config.yaml
model: "image VQ-VAE"
dataset: "capsule endoscopy frames (Kvasir-Capsule)"
train_examples: 42238
image_size: 48
crop_scale_min: 0.5
horizontal_flip: false
bottleneck: "vq"
downsampling_factor: 8
encoder_arch: "resnet"
encoder_norm: "batchnorm"
encoder_activation: "relu"
encoder_depths: [3, 3, 3]
encoder_kernel_size: 3
encoder_stem: "single"
encoder_avg_pool_shortcut: false
encoder_widths: [96, 192, 384]
loss: "mse"
latent_channels: 16
decoder_norm: "batchnorm"
decoder_activation: "relu"
decoder_widths: [32, 64, 64, 64]
decoder_blocks_per_level: 1
decoder_block: "plain"
decoder_attention: false
decoder_upsampling: "nearest_conv"
codebook_size: 256
init: "lecun_normal"
residual_init: "none"
optimizer: "adamw"
lr: 0.0011
beta1: 0.85
beta2: 0.95
eps: 1e-10
l1_shrink: 0.01
steps: 8100
batch_size: 256
epochs: 49.1
lr_schedule: "wsd"
decay_fraction: 0.4
final_lr_fraction: 0.1
warmup_steps: 400
weight_decay: 0.4
Rows from block 6 of the encoder of a small image VQ-VAE, named by matrix and row number. Rows with one number belong to one channel. Each number is 500 + 40 x the weight over its row's rms, rounded and kept within 0 to 999. All counts start at 0. Numbers have three digits each. After the name is the row's rms in percent of the matrix's.
Before each channel's rows are labels from the 100 images, of 14848, where the channel reaches its highest value: "peak at" is the part of the image that holds the peak. Only what is clearly more common there than usual is listed. The data: capsule endoscopy frames (Kvasir-Capsule).
# convs0: first 3x3 conv, stride 2 (encoder.blocks.6.convs.0.weight, 384x192x3x3, each kernel summed), inputs 0-63
# convs1: second 3x3 conv (encoder.blocks.6.convs.1.weight, 384x384x3x3, transposed, each kernel summed), outputs 0-63

peak at: top centre; top right
convs0.137 098:492568432521508515531474523516494506536599445497539487490517489480487486504502472494438497500594471546469498478500479514403489546464475494500459464570502481505514472499484490437547533416472515
convs1.137 094:568524503434557532462616559486491494485512460537479479479539511575540478574515505534595562477555477572498494514494513465487542510471562494505475474492408500399462542484502505545493471480501419

peak at: bottom left
convs0.141 094:468458474464506481459573526460486514482474476512510503575462474523516442432555589574433496485509556559481469459491446467510517476459472374519434519487485529519498491447491484474531529482465466
convs1.141 082:519528483545479496532521522453503584501471468431477502535548519525532537541510440533450417494508493506500537534445507466506549480508545526495513494475472455468471506488453526507513392501413432

peak at: bottom left
convs0.39 085:404484508478482549504520514565459518491565540551460471463464511502515565487527563595427492538444566480558499484487536495468502469476534426532501472480532509515457495520518442515485426484497549
convs1.39 101:495465485500530441545484501613522504529515508517488487517508578472537435438505529482528441516505496496524478517507482502568526497492532540493435546563570499521523505490429522491509469485533540

peak at: top right
convs0.53 082:532428478501457510502472487498448525538453431499458523455524529509508478503521459495496562480507506476477454479466486503549517557477514484490511504458417484507486390531464536522556580476538617
convs1.53 084:487534515449500464500492484481485342475476527589454445533518583472508485483516482482506460495489375487540482461418484476568543475420542470543486495505505540458428549472541544521442505487473527

peak at: bottom right
convs0.345 110:523482516506530511586452479552514511516470474491500504539464507494595537457487539504496515553440567505557501544457504466534549457465423435505558430502544531445538520475450446520496487432496543
convs1.345 092:491473505538428479589534472502486502448499498487484474487432498469571490482467476449480493537478489471525548488471517459524461452505570501541484493486573487472442501527527492460475506625649500

peak at: top right
convs0.2 094:480508468554542495593494436461503503467502509457501502544418490428514462478444611468446448391506537488541455472468442548502471534564517541484492460505462475485444501471494431546421484516532502
convs1.2 118:480502492451503481480472502568505467493493491486515498530463508503483536463500467522499481485578501490517482484415519488504496492517465500493521532623556506500558481514387490499497483495524525

peak at: top centre
convs0.372 142:503536495533507493415483497480478487458470431579466497544502420526532455488558414505523453543480483537496503520473500375510492519528499572502525525522429508276540501483499504492379439530486481
convs1.372 150:416460475602497428516559514409498498453504511491492521469527480511484494495490493500497471450501504482504505475502522487514460501509517464494509520447517495543475481521375494441494507515520461

peak at: top centre
convs0.162 093:444407507476511490516496450567515509463441586511541490509458489489551488508428637520493550460480503533525499462491497421438504429479525389520506546482537437523443495452453420495506469500470494
convs1.162 089:549512501498479539538487473445525365489501454496486502491570525527439513396445499495425564500543527516490505450361514518499520520514554513486514443505434513478503440509480482514500477470466532

peak at: centre
convs0.126 076:422511433472417520485475486559431478453521535457494432461491522493440491519428527508470489460485477504510489504475510507457486524483498518532450475528500432505476450515485507471482458440472353
convs1.126 084:581370483467537502495536504470512530514518502470492552506490545557466512533461462527481524506459525483485558555507490474520519490517573516448494474535504498492475469464435508538519465484582518

peak at: bottom right
convs0.268 111:508541482488548497511508504491500455478460434527491537515498560497551526478502565453485591490437483476584544520501483469506544508493502484420509462492583440392517476555640459503534559474499513
convs1.268 091:530568564503422422516483521501494587445532584522500404439461473459503496487512480513450562542475502513403504472534477516463539498453499528455461495402544543492522471476549458528499476532509485

peak at: bottom right
convs0.226 101:487422586463574495519579497550498510497391511462515492482522502519511519477402545522501558470550478505397544500521524516599507458542491507504511539471488508481468514510514540535529491490480492
convs1.226 078:515471526519467522500504541442499453507517503514458527461449499461540446456510480484403504389536503540468555449450526516496464465505512519491487483468481483448454496512542476497499489542443551

peak at: top right
convs0.305 100:509470505497483470536532426505499524480500466504481523530500547501494536537502568475516455433484503524599484513442524449493412503489508605487529523512593487489496480525496495501449474511502485
convs1.305 158:529503500527332515543475526506498448488530501480513462511495474466435455575454501494474601499481504479455505415495518502503493497505519526500504492495518516476505483511502442500460507506518548

peak at: top centre
convs0.194 138:521512495530561459492494566484500505500481318547512472477509476528476516536535556431473443603472487565454478499502497480489501467498469511512525476458489524384554541496481529477475487468498484
convs1.194 129:422428506563487493520482529464498490471475516459479509441536493500491488535513492445512406446470506482508494520558518425501416494510521460489451502455578450542501507512472511416500490517497487

peak at: centre; middle right
convs0.256 129:513468495488524501479469511467497493515494473503509513514523494503492460490509407494459504554510508499448503452466510465530612514498462516466500492502454493502530495495495517506721637513490531
convs1.256 123:447506543457495487475435471543488580505465541514441495451529453493552514540507487515538513509447404496462490499520428471526517519384530439524493493502422516501495586488472528504502503587517500

peak at: middle right
convs0.71 130:526547478507540461494553433519494485449531549415553511536500560426501535502468531507444571456492492487541506509550537541477487523485483511478534498538616501503491492581534515512509548439495503
convs1.71 116:601499507460481466553473531464508570508512470510498480524504533511442524517464490557500546521504501484452560466467499488472565507492552536506536518471447553414487508503500357601500486485521499

peak at: middle right
convs0.131 082:521490502460462460516537501509471480378519539482483517487476460485482493516470526602532528470494522575448522450487519522541487500496500458533510469488511473527505485479480502502465498505471262
convs1.131 084:513428479497519490550478558505530512417518500432467520490533548492498445497476493498486519485532477483490567484510519523539490499515611512419552554555560513487513485467509494517515432529560469

peak at: top left
convs0.277 094:497524508532555517511503509661507490500511503504478473490396462419535529504496465496501419499512544502492490470411535559452493437514500492495577461524522546423511506457488446560545467475493497
convs1.277 131:511486478434528464528559457490523536527511509526494525491469497478446502443489502603520511481596522529510486494420518469489512502523491563469495484556529557525503469490316459519506471520497554

peak at: bottom right
convs0.328 096:520561537473488439564511510417502530518527499413480511480459512450493539409492482502485485491464457491511500477479460444504535579469467437484425499513527516481486500436555376472528510515532533
convs1.328 082:562558518399459510480512511488498450489494505489469472506625506558474433396513495536483459434524529450555555493493539462383498483515459505502458467511519462489508510489574476460485514415436479

peak at: centre
convs0.207 103:474455505509458557505509486494479458498498542486482464496503488488489523504502519556509478479500501465493505503493514512507463497478488500647520511499508458590477498504488501505500443496495426
convs1.207 133:517482476543511471419521529527519538508516500446455492476500526511500500509497503504495503515572508493447509499536501531480504512512444507416221581510491496495514506480479487504523527493483436

peak at: middle right
convs0.198 110:489485460489477517502421505421516440472557497578485507494493440494442483545441412455445416492508510503497507470538426556432481502536503495456500471539503458429530466476478446528495498510436478
convs1.198 101:511456475539425491557510466488451517397532606488479590447521477524508462468490557505527512502512487475524494501525520569566542490516564503487557509556491475413436519507482531555496452560526454

peak at: middle left
convs0.317 080:485458419502458497389450510460465491544454392494485479472488384454511535509464495423466437525510539489506473500500444523516490403477465497497491552486462505488446510524465530475549524558502576
convs1.317 082:482476519590541527497510514563481515461535506554420483510527532473493453533504485456479440533506418513523492502525511553521477484486505480493487507586519458461508574475417537523478434548530481

peak at: top left
convs0.187 097:519483446471565530560598468582507535489546533523467502449485517490476588585537498532432535499506501512510503493429466440478496554458464500495510512471588474528580470533532510494529511435475501
convs1.187 085:475537539401532442524533539502522444522488515528492498464437551415497382503477517416533569473544503436457538465432493485358427507482611473501477502589568501510530517504551489475514498468525482

peak at: middle right; top centre
convs0.121 097:495436483479542539458458492493502519623490504456470504477494510538536523446454478484462545556487511492398495512434494427562529514457477421438534411439445535442493514438486517457490502446503553
convs1.121 096:470478451465451484546557540518491518364502495567519481532550470490508536495481491469586524518473494488580540465512525534507453482495526472519477456487477445507525482524497485469464492522566545

peak at: centre
convs0.37 107:504483477497502502490486499518385416393491503490478403498496439502525498476471519532491511508500515491495524498477492502521500519493514474547494468500492441519483484498520490523503492480488234
convs1.37 115:513404481557524467457509513492516583544508499430460514501495493529480508523489501509498498505542518486506521540543501499501515512509548506432387569507492509490502503476434492526529484486510474

peak at: bottom right
convs0.73 097:498529528497514452495422493467505482496454454479565511536466536493499486546488554514562503486462547499434516536490491475478460513527366483507527506458510516370489503462527489523424447536558515
convs1.73 086:556449522491476584515650513502506426502500449538502507474498472525422508491464479576511553489523535512504488434485515568545521481526508543483483493420525493450487454512524496527509454462464472

peak at: top centre
convs0.211 098:567484494481546526467499492459512500486551494511470498491481542479451550405502482531481536514490528453554535476363485441556478539434467427499454505573500511521539510508515494438474492497482506
convs1.211 099:566501531446495487508569515468474522503498474541505520557629509562487493482473480587612475488528489574495516497533508504462554481473512517486510327519424510436501526505508479566490473481511512

peak at: bottom left
convs0.267 093:492487487423470506505468545533489483539474478513491543480474514485519499473556490511460649493518483444564512485497490476507506507344521486500483482510562422496511490595491461504583585510539538
convs1.267 089:419514497514499521462510539591503517511486504535529428502485471508495442502511493508474571474468425500493552493505406437480527499459540535493516503545451502473482548467390509536464475602468516

peak at: top centre
convs0.302 098:439515486509481500552542540383502553505432383506569503601490460577455467547496571494483470494477482505529441491478488483541527536555468499515488471504429486502426504479526507489485489488489507
convs1.302 115:517457494481485514497544489478494487500491467493485564523547555499472501499511480446506486455514498585565518513535495477527463498492524477502491561519493397442501502510499378473505501482547491

peak at: bottom left; middle left
convs0.229 094:509518490482495485482490436562506541485571486547420489468416471508471549487503495484490411464469454497518476433373437533523438460509534496495465457539482489423509493497491434518345432534502493
convs1.229 088:516518489468504484485487476533531506475543518510517484470458449489470504509455502540498421463539510530525524468508519452482536493536493554458504543569542482439514480511358471543510489450547485

peak at: bottom right
convs0.15 107:615468508507506491505563528506502503512470367478516501551485493505522558525476450463465484493463467470485494504522562507545462483529480547483443535474509519372477524494506500447392404539529501
convs1.15 100:480478496542500468504568421459498434476487516514506514464451502466499484534503502501498497186538526599522520474462532486469494486517522495473472488470526442584519493510491513490503479528509504

peak at: middle right
convs0.347 091:477542431521519517498464489469490511536619529451510493507468486526539457488495487560423445521502528577468515457506464558489527505494499437504471428529506458483554453518575441516514526479509509
convs1.347 092:514525473509550467424691490487504505481517458545442486429525487583559550490510482583581454493562471537510455513521514518532540479490517516499468585487422496444489517481483460538491470490512397

peak at: centre
convs0.265 138:576493475478473473511455470514465489428452600357457508481513502406450542488567511519525473468406449478501493503486541481476492493423469481508500513524502507499465499507506543458487499526493478
convs1.265 145:632501501539515479634488490475511531511554497501496482494535474503462490544510490503488510496496509368452604509519490539527594506510608531497513489451455547457429441485504472539506455449516501

peak at: top left
convs0.117 088:513558467504507510496577493568507522491501551545466506520478508483502489465407511498436554472470461498611481467503492497496511453465611557476491433569550482490512501661515514481490511438498504
convs1.117 083:598492484519527474552485419442525447464551496477508515545511447512391437586478528452532479490449509463503451508486515503524537510528530558485529482567439493518423473515514440519496475408580484

peak at: middle right
convs0.48 092:578467389401451477530543488469484456482491472523460512443437487481498522512495508493473419529452540551538441515492471507470513496494473459497479499486510487490520488449487447527480501560518507
convs1.48 132:507454505528497470663534515447482493453501492498508554492516503577540461514479465534562495521510496481469513489523527570551553489506652527490525507482527475447505494528561481522497451535539523

peak at: bottom right
convs0.176 072:547501584502530503535570450518519507503473601455528517554461522549504531507472550582562565489507509495508558507418511481469491517481524435499505533473568448542506498518554458487470525518527497
convs1.176 082:490500546505503536495488544513507463500509495549423491494458544508526482434430502529498538436497467545495527443521483507491528500449531534452521516499523514422517527494524487532508459471455483