config.toml
dataset = "capsule endoscopy frames (Kvasir-Capsule)"
downsampling_factor = 8
encoder_widths = [96, 192, 384]
decoder_norm = "batchnorm"
decoder_blocks_per_level = 1
warmup_steps = 400
Rows from block 3 of the encoder of a small image VQ-VAE, named by matrix and row number. Rows with one number belong to one channel. Each number is 128 + 32 x the weight over its row's rms, rounded and kept within 0 to 255. All counts start at 0. Numbers have three digits each.
After each channel's rows are labels from the 100 images, of 14848, where the channel reaches its highest value: "strongest on" is what is common among them; "patch colour" is the nearest of a few named colours to the mean colour under the peak. Only what is clearly more common there than usual is listed. The data: capsule endoscopy frames (Kvasir-Capsule). In brackets: how many of the 100.
# convs0: first 3x3 conv, stride 2 (encoder.blocks.3.convs.0.weight, 192x96x3x3, each kernel summed), inputs 48-95
# convs1: second 3x3 conv (encoder.blocks.3.convs.1.weight, 192x192x3x3, transposed, each kernel summed), outputs 48-95

convs0.33:128126090136093127155110107129135110108122106067110133148073101088167096132138110095085174156135106116041147090146106125131144143162118137131153
convs1.33:122163116170130120146136183076105110136141121147110112113136117171118163096084178116125206170077083121140129134082145074086153154109149140014036
strongest on: finding: ileocecal valve (26)
patch colour: grey (34)

convs0.133:129141130135116095112130137118131111151068082064093114152128068113183114139141094109129211151159125124157100123103142087141158050106119100051141
convs1.133:119130098130111138119090131191121147152116142128118112128158084107128060126120129127113096155106131229122128140066130146138120029195096144140091
strongest on: finding: pylorus (40)
patch colour: grey (46); pink (41)

convs0.160:137074158136114091092109119097127129105125114130154087117140097089110156084137115092129131143112135125131124125182162134104168119166118125142167
convs1.160:166137114148027128068113134140175127126106161125107131153143084082118131145131040143103060132140113132119148120073144087111119136111118126106138
strongest on: finding: blood fresh (28)
patch colour: grey (43)

convs0.122:255125096255135112129119129127128106137122132132142125119136118113122172111130114131136116144120115085129125117127167111110132130133123176127149
convs1.122:131139106141085131072096087126143101096122128128071152204146119027134130134135117216121095131139078128135151118052148113136127137132129148129165
strongest on: finding: pylorus (36)
patch colour: pink (62); white (37)

convs0.30:223105081233144086108101129100128128129123128108155105126133118086147164118124110116152135182127097100162114124128142092124132114128112181128151
convs1.30:138146114160063130065095101141145119112121134117067151210141110015129125134151118198098105137091101128132147090052152110125135129142122159129147
strongest on: finding: pylorus (27); finding: foreign body (26)
patch colour: pink (58); white (38)

convs0.128:255126130255132155127127130127128127140124127132128124129140118140139152128128131129131128133147126118133129120128156150126113132128127159127137
convs1.128:135148110157107133075089103131140102099121121127084199207151124033133132127141117232126108136153094128133146116077163105130132154126125144131160
strongest on: finding: pylorus (35)
patch colour: pink (57); white (43)

convs0.141:136132112135152119115115152139105078180139128133113128142060076072197054125141094110154136127231111088151099090142150086120144089110130132117143
convs1.141:135135122149110144125107126128134111121111132126105140135108052126168115150126147132119108186115130163129133130066139118137136103147129134120117
strongest on: finding: pylorus (29)
patch colour: grey (32)

convs0.176:111122083110121122104082117094125134102107081104133121133061110149189141128119084124080187078074081118086131075131126106145149103078122119112102
convs1.176:086152124160131123096147122127136108141121111129092105138108109125119086133121109102105100151113142083133094145122081113102155093153153153130140
strongest on: finding: pylorus (33)
patch colour: black (85)

convs0.111:255125115255138130125126128124128128136125124122128120126136119125141133127128117117126125143152119099142129124128135124126124124128128173128127
convs1.111:131143119151103130077077107138143112114118124123092189185154127034125129126145117241125102135139075128136152100067172099128141159115123145121149
strongest on: finding: pylorus (30); finding: foreign body (25)
patch colour: pink (56); white (43)

convs0.86:249119112255146134152126132135127027206124150136128125105141051111108133124153105122111130132222105114128126136126145097123143088120150119128052
convs1.86:119136105129092140100093125143138120126116124125060174167163126016131131127127115168112103138136057147140135089037165120127145140143133151124148
strongest on: finding: pylorus (41)
patch colour: pink (64)

convs0.35:119124054133095131146174095130127119117093138157150109133105106128184168128100000178161101115124138187158137086085109113148118188124102131096151
convs1.35:143111153096142169121121130156102138129182143128132090131132157127086091103146129128132168047067118135027129127133145175176123024124148124102116
strongest on: finding: blood fresh (33)
patch colour: black (55)

convs0.182:114015149133125091145121127127129139108128118138142119047115125085121129028121117108134129138131145129108127145141116100127145146160131125129137
convs1.182:188122120173099114083098166108170143116126207127143135123157133071112137128142077135072075173133108129096123135141132072082117122087118115062138
strongest on: finding: pylorus (28)
patch colour: grey (38)

convs0.154:118127115129157126107094032126153144134197096165126114133122098094186098122119107145137151170126100076160173095131133105099198140146094132186139
convs1.154:124152138133133103123118108147124084122073125118044141111124105086143136134105134113129124131114124093115115129058104099176150083197160168088063
strongest on: finding: blood fresh (28)
patch colour: grey (27)

convs0.136:118132120123127149101139063111125181125169119155112126142035120150250137138115154113117156135108127123104170196158115161130111189127163130123147
convs1.136:127133093141115104122168088105199091098156103119080098091116125132141124169155194136135127143090140122119132118096102183125148087119125122132113
strongest on: finding: ileocecal valve (50)
patch colour: black (100)

convs0.32:106121128128147094098128094111101161102020118172117133116133158141110138118164091091114115177151103094160167127148108089114115081129125127120138
convs1.32:142138123126096151065140089126070094107083134118088105138117104111129129136107126111116146097104119078134094119109146109149122033118163140134107
strongest on: finding: pylorus (28)
patch colour: grey (40)

convs0.70:136149140126083156138105073125137137102079149140136145147079134077083150115106107128107019126067103035105109096140145131021116096183123129143162
convs1.70:113112131134034161124143131138188120129110141121122081122142093117113109157095020123108088097134166115101136150079144079060104172099142137074132
strongest on: finding: blood fresh (36)
patch colour: grey (28)

convs0.65:130165155130073144137135123128121159130125109140139104125119137138107201136127126160104089119091154168109104078150146186118164179165113132131186
convs1.65:072130079154149165133090092143125090123170116135126091099192139118106157103076104128134163080043094135000154122085145151120074107099135120100119
strongest on: finding: blood fresh (32)
patch colour: black (42)

convs0.179:130129106139156137074120163112123133134104110126140116148054124119078123131114140100077125150216164116188142118163114093105069053159069128130165
convs1.179:116168084132129165119136126180185126140059122133105168162091087122154148191119129130117121159090111144140153130070118135134150057157128217139163
strongest on: finding: blood fresh (33)
patch colour: grey (42)

convs0.52:130139167148145149129134146187108119114183101087145198125158100188098112116154121116120050156145125125106141118159122190126074089129128149140123
convs1.52:082131108124115114120138078177096029068093091086132162198100145124157159178138156134136222115111114149155147100093137165189122166158148134121127
strongest on: finding: ileocecal valve (34)
patch colour: black (100)

convs0.14:117123141124108117148136138122129152118131114094107093094116123120174124122129121136132142126060140144107114127126134128115104119134121120099141
convs1.14:114082124118117147124111146130158163138117224127110096125155127108091137132127088116106112129105160216054115129095120128158149101132110132165123
strongest on: finding: ileocecal valve (28)
patch colour: grey (44)

convs0.164:169202140144158145134162116126140131141116138165150134135120131129138142245135112145152136152140131169133122124119145144189126118121093188160125
convs1.164:129123124114138146120133087133125070000128092000135128171120127133118129122124134129154147125142136129123090074132125138161130130163127121144124
strongest on: finding: ileocecal valve (43)
patch colour: black (100)

convs0.113:136098146160139112117102139041129083154118127097099027143130115087128105118163104142164128139169094097095162124070075106125116135078130124115067
convs1.113:086166128181076180097116139147197114125110120102089140145120120102103131153109078136111091168127108095148120129049154115115146075162095144129156
strongest on: finding: pylorus (32)
patch colour: pink (33)

convs0.173:126229125047092134136171129129127139126132124129138128129122140134101122230123133145131125128090131141125141137125123140131129132103130094046133
convs1.173:122119129100147126127134089127123061063141079000134122126122138132121133129130133125163136109126126133124099088131101144154122129122123122136120
strongest on: finding: ileocecal valve (43)
patch colour: black (100)

convs0.4:125119156124176175116118132110140132110131159147145128120108129175084157121123182152137131119124138129144165156143119184141074158176152127225103
convs1.4:128118142154111101128131147117158115125125147121075181163152124062142136142135100130147117129117103078144126115130120125143100069146145176052090
strongest on: finding: ileocecal valve (43)
patch colour: black (88)

convs0.120:132158104139110135141139077135118167130140160145142128130099123152181126154135134126039126203117140170120093147172132129101168096147178141123145
convs1.120:112117164144144158155170083092159101113168114132116133121179181146217203182146156131135153126103116128080130114055134120167142060091075178137097
strongest on: finding: ileocecal valve (26)
patch colour: grey (34)

convs0.88:229043116255138103129120127124127128131126102111136100119133074118141141071130113119134129155136116115144119126128135115127130128127118154127131
convs1.88:138127122136028126026095143124145126126114135129083141161139123012120130126144118208077083137133100128126164108048147061125126129125121135117133
strongest on: finding: pylorus (31); finding: foreign body (25)
patch colour: pink (52); white (48)

convs0.85:127148139096139121133177132130122120126123125127089128127131128136124118194125126135137129120150110141132122138123119157149137121034122095016114
convs1.85:117110135077160129127132103131121094080140079000130124129112131131122130126130133125163141108122118136128096097129123156162127128128120125131111
strongest on: finding: ileocecal valve (43)
patch colour: black (100)

convs0.161:112137103117109193099112086124108148101127112106124122150175103135171128134131124120172093084119127070099103137119117110135144107115097130113156
convs1.161:147125140137079151063117104153072103111080126123035135143098136112142130141102127106095141107104148092110090127076133070161100061149133151140085
strongest on: finding: blood fresh (29)
patch colour: black (98)

convs0.139:084135130025113131138133133122128152123128098133074125131129138123177130165128131128130143125120134144127135133127123127138138149128141000109162
convs1.139:122072137073171136133135086119097108102148073079127113115119146132115121121135138103147153072123142128121056105128092132138130125112116131141099
strongest on: finding: blood fresh (32)
patch colour: black (90)

convs0.46:126108124145146090128134152188130083125051117130136097093082121108095151091078119090160137147147187088172220105105120103118139147108106117134157
convs1.46:143110102159066094113102124110157148118115168117140093134142108115064059095105078126116059158113119138152134107128165138117117102111124167118081
strongest on: finding: pylorus (30)
patch colour: grey (31)

convs0.108:114123131127129149129116095097109145125138140172135101112117125146154151115131169141103136128148101113119022177150100137137130120193122121135109
convs1.108:072183146149136017109149133115155113128107131126155157113177127113147069098128057129123109176122133098129123172131068107110110194139128146058156
strongest on: finding: pylorus (30)
patch colour: grey (40)

convs0.71:246147159145122180123153131148126132207120140140131145127114128158113165130110133132148103133125140137126139126132255195128094132149130132126131
convs1.71:127152101094124147072124103132117040025118101111120196177135146135146115135133115158132144111195100162109131134124124141159123190150130116131174
strongest on: finding: ileocecal valve (25)
patch colour: black (54)

convs0.170:235109109255094162131109126110129137140115146128191075143120111091066160130122125150136111176098071117105132137128143115131138109151136147128094
convs1.170:140146103156096140085090130132167123125125143117084135198161125019127117139145098193114074142128051129132144089047164125125112127130125132115179
strongest on: finding: pylorus (37)
patch colour: pink (57)

convs0.75:165041122197133096129127129127127128130126100114133088091140067122145136065136124126133128143135126116126120126128131110126138127128114128127134
convs1.75:148122115131049122034091161120147127126100141128098136153139120025113130123143117171068074151133109127116150111073147044121127126123114130111128
strongest on: finding: pylorus (41)
patch colour: pink (71); white (29)

convs0.50:150108181150157123125112135122128119134098099134176108118124090126108165117117122138137094184075128106255131049136136203124123159180142131132127
convs1.50:171101135132134184119101127178143119106163131128071112138125112011111110128136130150135101094137093153091144099089141070108091133139143177123089
strongest on: finding: blood fresh (27)
patch colour: grey (36); black (32)